config.yaml
projector_hidden: 512
beta1: 0.95
grad_clip: 1.0
Rows from block 2 of a small self-supervised image encoder, named by matrix and row number. Rows with one number belong to one neuron. Each number is 128 + 24 x the weight over its row's rms, rounded and kept within 0 to 255. All counts start at 0. Numbers have three digits each.
After each neuron's rows are labels from the 100 images, of 14848, where the neuron reaches its highest value: "top examples" is what is common among them. Only what is clearly more common there than usual is listed. The data: capsule endoscopy frames (Kvasir-Capsule). In brackets: how many of the 100.
# fc1: MLP up (model.blocks.2.mlp.fc1.weight, 640x160), inputs 0-79
# fc2: MLP down (model.blocks.2.mlp.fc2.weight, 160x640, transposed), outputs 0-79

fc1.88:105125135124136113086103121138157098140121140114171121131141082120127146156101166123144153117166161117122113125124113144147093124139074139170168156116134109105108140121114139113099127133115123118120108093147143151155153170153167136112151193
fc2.88:158124128150121140131118161145121123124131128084157127159124153121138133119145123130114099166108137137164096139117093138128135134108156115102131161124122115129135134155112128174120106139097139154117146100150128127122146110116150164138131139
top examples: finding: blood fresh (26)

fc1.375:102122102133165136097158139145085158094133113106151133084092151130084144094146121119146151095121137118192137145151108125125136101123119144164114145084147133125146139142081118119130138110147134147170100123196164109158140156151145148092144134
fc2.375:133124144132074084123130079141115159107170155125154142126158150141090091121141113105131121155188154117166131132154116085139138116090140158115111138129113133125117090136125129147090147098114155155104155145137141158144085177152167144108172167
top examples: finding: pylorus (40)

fc1.413:103125117094121148151147141136132109117095101152109128130132140127133115131123140109174138118155110103167136133177071101174160141157129100121110120109082145145119175119115118102122089118111113137142103099160125114130130120136160125098147117
fc2.413:100107144112121118167095115118102121160160169122105155090111156132140132118122114106113122104152073109156111140141096103150107125118156188163109120135122106155136059132108105131126132164126130132127155158168134096108094111087115142131170137
top examples: finding: pylorus (55)

fc1.471:121104097137091103142171108110089130186098112108123117129128112106157098105178074132118150123136137121154130105143107156089153118137204113141155133142105151095108149089133158158117117112096145118118161162121098140119149159083127110095113111
fc2.471:147140065171119136104089046162134142142120145119125090111102124154152132096103137127139138094152155109075136105185119149106113144136114162156139092134086127148137162096119118113146128141140118144149113116130117143104147161123140112155099088
top examples: finding: ileocecal valve (68)

fc1.126:139131125150077155131088123117168114137153159132145102139102113149129093138099094118116087143143127143112151126089127160110169090171126102111132165132125100210126115109146119150114143111103093137133158106111115133099141168134116121125152127
fc2.126:158094128119138131113093119141137142146141132127118145134120145164129169117136075158097109108117117142131124101111140113120132122157142111143155138178087118176141126147158092124132144124142123142127145097127104155107146171107107129113130175
top examples: finding: reduced mucosal view (37)

fc1.322:125138113114146081107097101157140138165135143095127133181087143146142132147113109162102125181172102124103106128123109123168139164137114135121156090141126110124151128130150171126098118161154094087111139082146143178126149142161138133111086124
fc2.322:146101136138146097119111109093163128141116127135160105156127100138144123147115066121158133166132159147107114131155107110139160139136153087101099169156120098073111143130108147157134120112110148161105141105112116135150165115171130149140129142
top examples: finding: blood fresh (31)

fc1.44:121129118120152136096098105137124131108132136168124099103132128089156087128135137113112126102150165122126161086149100129103147100115137100153100139115114117120127108137122130084158152097131156140154140126172141130121101171094177122102171167
fc2.44:118105139098131111107140125101118090101128142146153132158126130130168132074133131088149132115162152114139145119191076139125131126137131098150108126134072151101212144150159142123081180116161163136168123158156157125137133181146165132125137131
top examples: finding: pylorus (55)

fc1.94:146134117149095181115128178125159152158141117123135096142149140176115109161081140128129121135118152167111107186100098132168139100162104143069183155156132130181162114118114126150134143099107126134117101141097124140124147114103080133100149131
fc2.94:132136092114158123120123141150133124140146099144130117139109114151164137109139042161143128088134108142132161089117113096117118112143116118144131134149127137140149128137151141177078155144107121136160198098134047151105165135155113154137108142
top examples: finding: reduced mucosal view (51); finding: ileocecal valve (34)

fc1.28:118133125104118083113153140139110139164125108105139117115127132129127072090138139115109145128144119136084155175123101156129156099159182163102090093162120143140118119150117111096114124106130110151129122155104100187125165127081093115138156143
fc2.28:118127124144145144147138099107132124150136099144104155150124091148136110137162131120136131164139100092149156101175158119097146170165139125154140088155154154142162136178144147102099123142164159119127105118144156127110154122115150124106111134
top examples: finding: pylorus (25)

fc1.494:110107125149130099141155142115100126146125152106162169077137145096113137078170114095135141114103165147133131109106117120153152133119139126108150140146110115168133158122163115119112134070146154124074124135122146116100100098115130067104104099
fc2.494:158132112144173124084160124073121110105148100119082119135118144100153138090130139114131147086096094158138141121102155124106124153151133144150145101156128101155104100156081091111117138130170210112090082136127109099143132102143120117140120169
top examples: finding: pylorus (38); finding: ileocecal valve (29)

fc1.179:116109123154141121119165122130118115142120167120136159168091099141145135105063126160153108076137141167176107143112104130133149132117118116150101133115133105131157138139112158146114116175094118150145158131165105173165150153135184128137135147
fc2.179:102105130159118142126110115133162142142127103085144131142135106193139157092164116138169073120134175130070141147150166147153138159117133124138142116137087123134083131114133107166106163130103106130123130114144113124137151127170148115106103131
top examples: finding: foreign body (28)

fc1.217:100140174139101121116118154132121137141106106128114178141138090115128136134108079114147122149140132098096072151127133124146131155117113084103136180147121138136151089073115093117098129148092103143117137142114083114133087108094126108109136163
fc2.217:139107151130140115083156107123111119089142105121118124146138173120089102142153117173158157109120076112129139177100119113102119149139112129169123110120136120150152136150101166100134139130116174142146109063155077167139130137170123094148108123
top examples: finding: reduced mucosal view (36)

fc1.36:148157123117122132110124149093114134127084131123158129174117135103126096134149174150098124116104141120114119141149143099158164137141090151101187121143135120114153106137093126124148146143150089157152114111193142140118153144107139132122132158
fc2.36:104092114138135115133141132170138112131114110122143152109113109148143124096093140135160148118124157105154115102144125142125089158158117160125128101099148169115132113138110137092126127142125127067174119099134084129090125154133126137150160089
top examples: finding: pylorus (40)

fc1.229:064133142119147130115107127084109101137090131125125146160176127095166160125157105123147170091110179125121154120111109154125122114089123106129121146115115132118106157101153138152167156132128113165167144177126135128111085140116151151132193143
fc2.229:187135127181131167142113136115140148137139121105154132144121123128152158115161153109116122148112124137139132141119062112122115115126112160142125140127143120120136137118086137180143164117152133144113113118150134126074129093064161144148118134
top examples: finding: pylorus (53)

fc1.591:142109084097135138097077171158106162140124118099165128196124098125133154126129110100132164134133140133125180128121080126117097112133133104125131150141161136067128106109161094124125120176121153161112095128095148126117131180169119129141089166
fc2.591:166155120160120137108089126167149148167129137108089115126150130143143129121151135100184089151154090101098168150088158112146116130159106113138133162156129128147103111158135101085125123102109122163109091110116161120130146122125112098155186127
top examples: finding: ileocecal valve (45)

fc1.104:092095097129121191133170156133161109120119114125094116141131149136107132142158174131139142112117091129135117112127087142153145140128134082110143097083116120098133098154110127145144120110125084131117106101150117116090137103163146080118122131
fc2.104:080134143089125106099116108131067147128094112126109156110139128175135138122093140139102167109181132151137127150119108089128180129169125107164132141145176127121112104090086132168117105148139153137128137141107109111143100156090094164114155087
top examples: finding: pylorus (40)

fc1.271:129127144080061109129078099140124110117131095098115154134130136124180122096139136069138137149161127102137112112136155132176108101097125119137104127150116150151089124061139124093128099101110128148090128092133128128113143107146175099078096161
fc2.271:141103150149112108117110136158112137132142102144122103114159100128168148133163166120173135127095140142083082131119103126123135163116184133104127098165100113153073115150121138139118102136093124167144127156115116150141137148115129105100132173
top examples: finding: ileocecal valve (42)

fc1.614:120108178131078142162115154137100130114132177120125142104153098161176114096112147136156114128158143152107138141147120140125158121130119090124115146143108135179109125105104140112108146125125140130080116139100119135110106099125101125067150181
fc2.614:128156128120136125166075135131105153198117117141100143103137109124130131161120115148138127120171116119113152134086153118128125138174140151085129112145114153125145138162149135100107116145122138121103132084182122163098147118143096112132124134
top examples: finding: reduced mucosal view (28)

fc1.491:121119141121119135081086170113168137124133153123124159136133129096146117165164110113127163115084087106123159130121105120133130095123130087173144157173137100122133142123161171088131135154149103103119105124137090114144125156140171101124114176
fc2.491:122154069124133129110095128168121131172120147123089148150177148129132136146104125104128138129145137109134148126068129139091097129180129146107120097112118151134127099145173146094111131147126095097103103080167121118154135095148145117122153119
top examples: finding: reduced mucosal view (25)

fc1.108:141119169143102116116091136081136132096145131150130112104186124100095139099124142110115162160120162168109158140117096111107134130077103098135074124150097136172146151129126119121096112129107168141134105138132144071113126157124111149128131101
fc2.108:161140131096112124138115129147139097134155105139183131113134147163136123136122098101088158123155080097158101076127127145141153084117076140151134175115109143150120124116087158102119125087096106156112119039135138135159122150117163124125145117
top examples: finding: pylorus (46)

fc1.243:146137129129143155101137144147140108134083131175120123160120116088154117140068139137152138155168156153115141124147142134110127112098105114110135149120173119129119095195131134092125127140142147115074122120129121098157128106107167142146125145
fc2.243:120165146116177155115109106121145134105127091127114109128135110145119129141136126080146141117139133134112095122161137143085162049132094122142111135134106138132147118162115163137104167112149172116110089119136179097105138139147135109109135109
top examples: finding: pylorus (30); finding: ileocecal valve (29)

fc1.246:145093170104131135129132133131191121122118137169162102103149137142127088106118135123155132122123102150135138172140072107134137105123078126135124150190120124166175102159140149144102138117122117150164087115130088139085166130148106125150150118
fc2.246:120095086147108102145120110114136132136122106129166089117129156128113117151095135160097121121156134115157143106133108132123112109154129137156061139145142115119160141135161124126108149142128108123071131097138080133115112114121146121094130111
top examples: finding: reduced mucosal view (28)

fc1.177:064117120127149148127120121134135096149122145082141125091116172134093128109162130092121118156132129132142108136111105170107204085097142096119134134165095138152122140123179073111126160097120133129081090130100135144123119154124111123116123137
fc2.177:088100099126165123099165125071119142118120121102153130155078174122157104089114159163120154131130115177118136127127165138147137167162138155135182093117162111140120124134094106108112169106145202094120127144094132113096138094151155112137137142
top examples: finding: pylorus (43)

fc1.382:147149126105103101107100174117096166177140141115143155104093216129121125108136103122140171109135129127123169124139122128120117082134165142137128112139138142118130093110187126108183106104172147141127125122104131122094126100110115096102105106
fc2.382:126108112113179130094123135156097134109179152150094135115127130114128135125138131132175139176100168153115126125136145154094197184132160090135092129117081095103111127127147122169108129113132138149143114175097140110143126121155147131129133175
top examples: finding: pylorus (34)

fc1.116:127149149149117099104171110094160151104077181143117138142115144116096106147119109127158108092112114137124121153112123156178150144157080158116165154135170136149085143115081096111178155148107132155154136103109131104169143108157127090113123184
fc2.116:112112139109134139130124128164115099155128142142095195099106101164138128096143106145116118140101136152104159113157172143081162106107128099148126082131101104110154127146123145192147147111109107103129134123114130145111097137126129144126124125
top examples: finding: reduced mucosal view (25)