Weights of a small self-supervised image encoder.
Model: 6.35M parameters, 32-pixel images, arch vit, norm layernorm_no_bias, activation gelu, moe soft, num experts 32, patch size [4, 4], width 160.
Data: trained on capsule endoscopy frames (Kvasir-Capsule), 38.8 epochs.
Rows from block 2 of a small self-supervised image encoder, named by matrix and row number. Rows with one number belong to one neuron. Each number is 128 + 32 x the weight over its row's rms, rounded and kept within 0 to 255. All counts start at 0. Numbers have three digits each.
After each neuron's rows are labels from the 100 images, of 14848, where the neuron reaches its highest value: "patch colour" is the nearest of a few named colours to the mean colour under the peak. Only what is clearly more common there than usual is listed. The data: capsule endoscopy frames (Kvasir-Capsule).
# fc1: MLP up (model.blocks.2.mlp.fc1.weight, 640x160), inputs 0-79
# fc2: MLP down (model.blocks.2.mlp.fc2.weight, 160x640, transposed), outputs 0-79

fc1.378:171134121101164181149147090133124141139129134139121169085136133116146134104110142188070130114165109129138129097130151148064190073188154138133140143117108108129102107093103141152056089165187145116169112115135141125151113097088181162127164060
fc2.378:122056121140150146129143105144089098145113161191153108069144113156125147139146076127129118131139146094137143080208103093132225121110142129143163104145188102096116164178137176141124106173148119135179140166117101152125082118082148113130129109
patch colour: black

fc1.484:155089129132130149138141119064135197143138147098161075138142128130163089113143081141078124077165093099196148156156099167056123127150115160085090198132131105101091098161153166087089088087177126151125160212149189096141099122072164115114160192
fc2.484:107140176177134157191116122118124161176120093135103126122148158119095129137127099039169096120115100135129143168124150100129190117133167146122124105158111153169117138135100126103116116070176151144104140087199160166090123103094133136121103166
patch colour: pink

fc1.388:100108203108170119132212076141173156127152125145102080139076135096093106108138117159148126136085150115131102139086146204155132165134121123201091182107058097121100169110098117098144113113143124122114195113161086114124131092129165108105156127
fc2.388:151177099165125184131148123096134103154096111066153129090148088094122140115140092185103085132127134122158119149148129148120117092155126123083161178128129152112158107108143080157181126142077113164138158111146132159089135132090054144134141178
patch colour: orange

fc1.619:172162168162115101058106150114130111117102144056056085124131115102097140098174090122138165142099158121095094123130138099173074170086213128171104142112143114164117123103111139081118150169048136171051171174109175164104122128166150110136100086
fc2.619:141165090154078119160146145100177098135138175136138092122159101111126146129126149112067103132141097092140114119135099202155064121105175124131123194095144108074115161063109098210154106147087105099130128097099094125154140181081129122069128105
patch colour: pink

fc1.422:138158092119096179064125191162088115129152141134084064167142086089122116077109121094093091112092138071131186178158139058162140111089130135104159143099146134163080172146068204081118128162167103169146112141126135120152095104141129142121107151
fc2.422:125164057127097144176155165128139119133142143092115096116151111157139121119120095146169145138086166107065090120078099111144146081132119161131118154076151194104141110148128092110197182157130075050159097158162140129181138089147133133149122102
patch colour: black

fc1.212:100086105100125146114132093115122175150061149071108127129142126145138131092191087108096139148135164164149162111057105134104135125092192121138124130147047113134057100037159109116116089092162182135102149197084100105106145094104144128116064089
fc2.212:149172112187147164093122039060146165130154120143190092128103127141161092117129187129144158067130138161130142096164116174045172140146112167178138116181072091187100134114122073117114122118167170137084143150141130099114155131110115108179137146
patch colour: pink

fc1.568:117124114088119115135115107074125116152103099128157118106105129094127089145155152114102159100190143111090080099116073134149167096119156120131076081082106058156113123116137145070092159036099121175128090144122102152110124127086137112121097160
fc2.568:078148123132154116118172123159149113146134121128194119099131220171113114159088140120111149110101130138109121063167098065117138064173162158111119113149131151167125146207137133126080097096141197073124106127059148111089109175170138123094106123
patch colour: black

fc1.460:142120122110172090127107122152096092129068145109101124155158140176169127142135162097134120163171101174153152126096108133154120161131124153139107111143082164151127144121125141106148080122160142100113120125077081123140144168147157138015110150
fc2.460:153104093079166154127114100175145085097165180132110120145104063137142107121121102102145112129075143154103113165151131115082127166141129120138114121150086089033050138149143119203118129099087066156162144182096116135103114099172127140144096165
patch colour: orange

fc1.164:138135124170129191146137141102158105118147068175173166141171140138110051145173143062116140080153129150103139102132109124144143095126119171127103097112079105152158153138193119106119179097125171141130110164147150181085113094103138136075113095
fc2.164:109126135175160145147172156123141090145119131134150077185106152157154133133100163042180143123112142116121143073091079083201106119125118163081103107146118142165139122192151154122124101081170174104150128106108145141079166117110097099087125131
patch colour: pink

fc1.182:106111162126122079089098162101118075119093146135133173165184073093169181148148133127193106135098155179099131129123150172122138143090115118158154181058094100126116198159174194108153224145154117128129162169143144138127142172152141124084191205
fc2.182:129101161171144125087085169093128188135115147108142108189130149149151130122194122121130121148129165105133131153117085146137123178082116107090119150162148067169123140170085176187149127138097132141070146120117147099090135096101119122098111163
patch colour: black

fc1.625:082093112139126075144099139045109126128193111085104105144129137136133160155112121087144141135157096056166122164114147171183096126120065131175118184133083174134126137140092076100106108096137147116118087086152102143196102173118206117056135134
fc2.625:147143126093109145134159140164123053099186204127089186116153058118149158087135158100153140109054169158140165138177139112143201118102099091099146102164070134062125085124173139163126118133060092173121138152093117140153113152201137171179090172
patch colour: orange

fc1.218:090111106097166137158129131163129175146147127142122068150180121145145101108165125111129202098116110103158133110136135111096145048138173178145159132151098107120080085157108141088131107064136178111141130142137118120068111102164140102098104097
fc2.218:087073149146210125158171149189150104147078221178083092131110149143099079116119113134158132148164171145164074163173126138124118101105118120102117119138124151130143171135101112123143136096175106141178184130143128193169120211089197125148103123
patch colour: pink; black

fc1.610:107065109138160126143166162151094102148122105149113108112111121153145097057124162119117077098164064147111136140112126140096143087112090111087121157083121120172087153203131151138133143072119184113086201145171138126087077106173098086072159162
fc2.610:130132120189124150112095132174156168132106153081081089185181120124210125110135117131150112133150070097116119138058144150166028109168153130096119065143127160162090115223158127108157128138121169070156154172158140161127101128090136064151161140
patch colour: pink

fc1.478:101102170128110071124200098062170114131105147125122118100093176134156104154225138157168168147153133154135104115179142151098184165142169115175029175118118187171149146142128119111122111073109164182125113118069090104130107124098144097122117123
fc2.478:103116087188093099131111104162142150076115066126168152122122083083082118121177144125131142161094140162113065169104134141139180152134152091076160143158111090098133092087156105169122112084085113136089191121115141109072090137105109131043095132
patch colour: pink; grey

fc1.237:152158084105139142166127127136066162143147117086134113167051112149154102111115096096133130102146103136179099129106028103115114097107154087079123155182086097143128119088145107071115116131152121181140146132049099154059093077128126097162035108
fc2.237:146176178186126160154184114144097125096128102179093078146111139125119125132153147121165193104104132155173107036157134116101113124176138163122185139154121134181141129137198111082090131124176172149163131079124156194098145133143128080183148112
patch colour: pink

fc1.586:151119080128178159152134121101144136136207109120099083102138115140107147114113091137063111055093168092144117048105087129124093153098100116092120165129081143134125122071117143096107064127067110118169152121141141211091083169148147142182124221
fc2.586:155096078076167133127086147155144082120108126146153118034093111105161115150092102156101166112138133139130122090126087161075129124126161182122086140063156158188203156142121111105128141166132133116141134160125071097079063132128103159192121100
patch colour: black

fc1.205:128169102104129125112072118202204153119061138168133106080120149121119091144112126127117125115113122056082123157092134095089141100127133124086135065073140111120136112111179068090142125081146088129105107115093152135118155074117153148145078118
fc2.205:154108101133127143149040092166122072133139179135117103122153142122149147162162111130044076106143149074127146120170158125122140060100183127180161110150134119109128101133132113126130070120151126113126137094056079143108119149116143126160106121
patch colour: black

fc1.481:106146125087145156165166095073118201124188079131147157146061101122194157121139099165125097087161096157153141099133110139096148096066075132102076163037072091147062101152104086151165129144104070113116143175152116110171115109111095114122130179
fc2.481:183150140127064102170122086110122155139121142109154127115171161095127116140111189140126133193108132103143098136123103142186118135128171167174146129167151170171188157098115102085146163158168113129122163156130145158150131122130139117116131141
patch colour: grey

fc1.500:143100138160120128138130120098134163152106122069121134099139081141137125130145084057098146115147163176166175156080118129110151132118162168126088134147045105094060108081184137123068131107152169128106137183089137135123108084040127109119102108
fc2.500:127140160160154148109167110062130133145114108204125061135102129114168053119126171092129170121111144154168131101132134149105143163150132188192112082166090108203082142139126126095078090111159187104120107143145112148113168150103153088164086180
patch colour: pink

fc1.441:123119088125108147120109064105174133125101142065113156145081125115129094114130036097094123096093141175117092132130130139152208173122160096108138146151139085071114141113144129107155178171119137163118135109187124164151100115042113190204180190
fc2.441:143106136115101099162115099099099129136070101108114152088163175092149082134042162163114067164158113141156133125112133110117083117158124131114146083127125127134122110170165140071127136136159130111153166135211116136133153159169123156117153093
patch colour: yellow

fc1.592:150122123129098166138100093102185106115126182157137138195169143127216127159137097137096113157136129124081031154135119127170181104151123107053144163131135069191125146076138152188072153126122107188095188104071125138089160094164155124150100163
fc2.592:122108146136124122170152131106094101130133162104177152087162188100181144123117110148130128132136148157087108089114127057140169134127129115125126155179135094178135109097101126118132098084128150179107136151117161125141133129099157112138110193
patch colour: black

fc1.131:139091139194131173170126146124105136084078124141162109132207114127178104133184127126150099105095098128131126188138117119152102111063126099113037153131081114139086105148150135167137182136127091187129132085110070081128098107132138110174167138
fc2.131:175138138148117077104117153171096111091152147067131160159131117127164139115109143128145143092157162165144141115125124147140185079128104169160085105105128132136143092091136129147124148091126105174091191149128137119141153132124105087122160150
patch colour: orange

fc1.228:132123138082126111136216174105176167128121141076098114170035179102200149156243098191156178130130112109112096070129185179102153140099218130135080147116099172183111110139121112121116130127098146142121163121115110121094139102168126108103115111
fc2.228:103093114085145132095107149107191187132113143139149140143120097097142123180130146180073132113086140156106062141124153174144160138130147108116151203122116096097117083084154078155116086133120143138098129145097140115107100149100118118033142092
patch colour: grey

fc1.351:073189098116141117084156121085153123124099140167099104121099118152095133136109109164064106125128076102106108162054090152192138108145086150139132199132088107157106150113150154086198148141183093082138107123142131097140097125126075157083139130
fc2.351:142112156093167162135121100163105112103120138122091182089131101120137128112158101141106112143076139131126137110177184100081130065178139065142102088138129104093150105140119143174151165083080110126106117160120166139111126096159095153147129183
patch colour: grey

fc1.562:082155112120111102135101124133180145176139143110136075139114161115119109182159188120101142112157109086160110138107137152145092108182113112173171102183181130134164121105110082155174154135144092118123145097176148137160168167144136144087108195
fc2.562:180124100134139108143161173113146122059150148136106193048176067168130072134174171181115091153086191152085115130146161072119186135136086154112157139114082170114102108121149134141112088171071173134146144100121102190095080128152086183080082108
patch colour: grey

fc1.512:107179130153106085102146163128102137102105114070090130087079093109101162123166098113141179173131149112073120097077136102165097174075218147151100096112110116160092144122138088105140101156074129120136154140093163157107067079167175112144051120
fc2.512:124107090133092140121117168083160141121134168142116081089193122119160147152161153097039073103111108118118100136092094186164080151132164125099135167066125083081115152064129101191158056140064121117130113119108111176149160168089123136084124105
patch colour: pink; orange

fc1.560:140143183160156138136142123154118129136174123015061109118079121139123153111179082177114134138106123097128131121150130150139124173136224143162106124153129162152120116105102103082167155117121158080119183123104087149125089101174226109053119103
fc2.560:131148059161102133137137099133168139132086158118107123136129144098130117153122163144067129125086124070118139187152151193126122210117142123147113167103149131054166124054146090158175053131071127131140146127129095126122136168103102113109064107
patch colour: pink

fc1.132:146190105200183121161143154162139174116101071119210114158180161150141117152102110157095100177071166133150125130133164125178187116121176133113123060132124136131128200176156120109122147122130129170119155114112158135144141171146112102175172091
fc2.132:095111158091218152115182108166100117103128124103062116130123100140102120064111165143151126098120134157131100138086132123127088172160141104139099151103124123116142086080109096072078110051135112091116151165131126148060151107160124105151106168
patch colour: grey

fc1.14:174140121157153131195096155075102114120172105135092095132158093130204125110144121078138155124152098126101131150119126094178069146090088138136051130168146163126100103159085121120188127089149143162062138141148093146123123136126146119074081137
fc2.14:139113135093153146110097139176147129124174192111147155095157062089135145080137143131185129057109144070122130146141140083102152126101124082105106028167113120033122115150147117171155113145130075119093166128125088147128095093176136149129158219
patch colour: orange

fc1.456:167139150148116132104160177140147137120168154076054102108095121132126111093173127118128194127134132104096121109152150144141120191106255156153115104131162086173118147098085143066132144145091134151093181138102145125143101086159151078081114099
fc2.456:133162090141107115128087144135186108142109178134138108118157140058129156130132183141061100126146126095112098147149118174137073111120163127122102201110148099056129124065150103220181085144094101137122097139102110144134118198121107182079121100
patch colour: pink

fc1.70:155131181131134131113156118098094162128169115103072144104112112082165132103189094141166214108100195130112132143155122125132183100100181104149077149156118138177121134104121122074076116144128177120132142121144140145127078166135133101100159141
fc2.70:155154078196137093152142096146127124142131146119184094141140165131129109153185170143092108201194134125151131159154125182147069193151124146167127177084131136089149114147145166177133137123106150132144130132097108101109128199124138154105118132
patch colour: pink

fc1.91:178180167091085088140114163096102145081071144090140106136123116149094134090174061089137122111138132126109132128108153077163058136075202124101107153118148130163095158105092149118108153174074115174071167117069122151122098128129114167152130105
fc2.91:126106108147100135150095163078166158161090152189123081108145119082100129137142158134096104136125106112124143132126153165155067096100150147139102183094153105076072165071144085155131091165107109134108087146107102124177110165124099126039145076
patch colour: pink; orange

fc1.409:108129138112151080115095114142105133147150137072131136101202113111131087139124092070030137130149136131135132142102136136167162137123177154104151100147120119130131126128200110089122144111114154093072135173072153198078159111112085152106130109
fc2.409:124161151126213141128171115120111113132171067116053139122108125130186103120169139112188138132090115169141143100142102126099122163149082111210072140182099146158137116134065088110120155130183141112150150107120116105120143125133165043153152128
patch colour: pink; black

fc1.604:139146117095166110137181143086163151212146148137091136142147143172147144118169095070144156171147092169175122145138105154148093102137173137128108139187118113116071148152169171113118099117130147102184212118134130120149177105153131094144111101
fc2.604:134138136183164175154102110087182183159097142174127061132115127079109106149089106113141163105090118112133201139151172131098125177181211164118143056175083144135091115140129089117105097089157120124148124069121096124097137137079141142176074220
patch colour: pink

fc1.535:098129106078112037058149111114156125152086116165166152095131157218168110108094131152109133164114105153135163113168084141187133156151122157107110144116149154102103090172095178115155119155121122110126088142089086152127129109068071096117141091
fc2.535:110083150075140117146140158186115129084133160144103186112095053170161112099164071160111120134116115163092144092139149127150176128128114099143144092130079122076126141182147116189117153132153109147138126153085155157141093100204140118143118130
patch colour: black

fc1.474:164115116125076131089089149080150117134138116188144140118127147132090110105166112114187144148126129179135209110105093109142122147105104092157028148165115155137157184141105139119107109159147170192168149152113109111112068135109169143114117130
fc2.474:120075070153053127153116140127137071187171138145130104075153138148104153159133130093136108140145124103064104102112125142090107163096132138120127139135061119076109087149134138190076114120064136115111092093144128179161133086133144152139167160
patch colour: grey

fc1.537:055097053109131153161171097150167149193081098078127081122151123148168095143109133169119155090086148134173138095090136143149113099093126162154175178144134082148130099068081097181106176099095122137172134150125111163096172158154157121126151159
fc2.537:148098103146193134102153150139111167154147078097146117085129166130121113130129127185164147119126167129183142079147092169120105120100101102180106140187126149125178164090164143130120164145193111083165164100186138132141107138143139131170154096
patch colour: black

fc1.493:128134073151121137115174131127090129133121152193078145142081121129175122078133114136090120107106167082091086074076124131051200034134092176100147074089112123168116160099124137141136123117103150104119118090098168155137108113127113061117135102
fc2.493:118077151128135177145178137149149121180061189172131157141124109042111078087097132131115098166110154124114174107171130104200137129116091106166087117126160170120092165122125173151149112159122098161193130117145125200117149155065138129075137110
patch colour: black

fc1.68:073111117144102146154162131107057127182115065127114120167107101129115197103107034103147105107089118067165064159143107106149146139120109169101157111097117216108099126114071163163131110143088102115117116098120109134157107135129159067144141193
fc2.68:115111116123160174146118096148151149180154121079076187154082104144208193076160123105144080159102118117084162111195209130113122167144137114131143090144073142138077136132139154183100139113077096107128122148144172152141137131146133128126103159
patch colour: orange

fc1.169:152079125090112176142127114132138147147149123116142172141170043129114133161113114127073177125151191075165113132118068155098168074135059141145150110104068086179139113168107086143073145114145156181110125095132177141064104150068163146140178115
fc2.169:097120148099111148085173135135153148124159162110159144113131112201100100113119158128129111157145168089116139117078111150162157121143161160150093105096174102106073133130099125118093148128178212144136182130082153116140106165075127147126192168
patch colour: black

fc1.15:144100137100176164163170104164146171166166141155152050150123087165196136130146173189164141110132153112159127154122105187124101123147111111162107170159110126148139108186108126108185124108143124100120172186128166167144164154163172117102138141
fc2.15:172151132165074107068151081130164093115087150118119145147145152135118116116131106182205096114143118137144121146104110106134107146113164116095098148110130146139173165114117098141131077179071151182133168127179112103126159097169092108154095157
patch colour: black

fc1.469:113147179176179153159143128111182089140106092062128059082087168080056127157139066187109124114119137118112133175114147172138145120146129136159124064113138154124135146090114120117148075105106109155098142123090160151110111127200172081150087045
fc2.469:117162043159121150150126125116121192151087114092143167096164132131131127148113168135065094099110115108141158177127181170148107126157160116137103112113107154043133131078107080176184089131118132155071139120132076172102175169083097145096115080
patch colour: orange

fc1.101:158160110121135117099087078142122100158154145181100102064099089074187119133060140107121130117173191096106130108129153132053106092140085104110099100101088127115122120174149127097136118160088168097115132138169174119125139101063210141108111087
fc2.101:137154080093150156181113135134137160125175115169125086111129116101150105098138154127133163129130156123097115161187139108104154081130067095157123149141153149167180143120129174130135157130179148192141124103124164110115111149132187107164158106
patch colour: black

fc1.519:098134187122064106143077042120154159086107171143150126172085169098108107161154101126161078159121147105099126111084078154135082159136138098146149152152072090143094208093107134134212137119127115171123196084135152131133122148124106142099145157
fc2.519:147114168165171140131092103138153096134056167153129131128136059162110125093225092155148106142170164183127117141124122118148114076106105157118175112112086104143115132123112074108142117173102116156110122169123170140095115137116119143100119137
patch colour: grey

fc1.601:177088133134104156101124124109123168167083104102102099095154112139147120108171134081118166129135144198147154113093106103114139111108177151138097172171053121133066107071170128130074108090157162122127132161092082135073144095095171112125063123
fc2.601:147165144182139154115153098098167145167169147170100088115108106141159105176116168082146149079118135159140118075154108133074147157136127161191121119174082110203111108126121084079132093134149164149109137126126142137087137135146154074192126148
patch colour: pink

fc1.32:110177131140131133149101184078173130059139134107103101097120119116137101101101147105144128167122127142136102149141131083074132137109142107100126159112137098153130159086047120120148125133094148098152120129125139107176077143106152109124154119
fc2.32:079166120110122157069137120100084124047121064064131133202177178115094108103135126117166154137101180145137096100156144136082099151156142121155148126098186130087132133190156162151115148117136186113112125103094113120107105167139127146069104116
patch colour: grey

fc1.155:139116178151065111043186175110104086137128132099106120128165064115170071093113175085203170147125143158133059146179080110140165143098166130151070176138166105141145182143122164090125083160088166139084137133173172134149153135209159071091152120
fc2.155:126103067158130082134125121143133126141159164106172051121107149104091145167135175149100116171177154123089107154106124162108069201127132126139099152130163161117129166172069144173131157194068138108118155071129103096109126114124118142140115097
patch colour: orange

fc1.173:106136096153162134117174141104105174146117122096166074099140142183147112144153118103119142098173116128188162111157082118134119105155147164186104074216100088156105149118188080095085208113128184123142128125102201177096086089100153115116103139
fc2.173:093040132138114118154140130065113119178148184129135097169156152120134136088160119114131123111111080148159107152020130173181141134082158143097141125124167191173147148149154151108115137120161137116182097152135173096108204151097100115119130212
patch colour: pink

fc1.138:217101147102092111066183184068200109142123137131089109103105163096129109116176153127187165092082132140145159112165113146095123151107133116159045147174135136129210152137118154129134144165155167154179152151148075065103099148115120098118147127
fc2.138:149090096163069103106150104122131096112156143146135109068125138116075130131111146180117090130148119101119077111137152136114150178149167107096112114160153047097124128141141163186097091124055135150083094123134147115119110134149108125059126123
patch colour: grey

fc1.482:114091139160136191124131097108193149122136149169148111133120107187140134144181142133129164094082161106107172131143136167116103129114082107131171130099101115127160073192110177070119177074133115134090104155123154218119096102084150195102113085
fc2.482:139189162151047120137102095160113164076145145096130163172163122105124169121161126131126101137122080151089150138142163130128096111127146130105107161150072119136084160166111114099148071133150094135142144133173105068124170106139115119100094151
patch colour: pink

fc1.485:046155102151181176114202173133131173203169110102155111162081146138108141149134128135151083160095107163164167132154133190147089148116139154154115125143160176097142144134156168123132125121115182124178128110130131081146136157185167136113099131
fc2.485:135118077174165161111113137142108150145106114109127147144093130137083150117061150111142159101092125157154147163163124105111141142156142103146090151167118103080147147099125153206126088129092190160117096116152088217098141114146151146125087101
patch colour: orange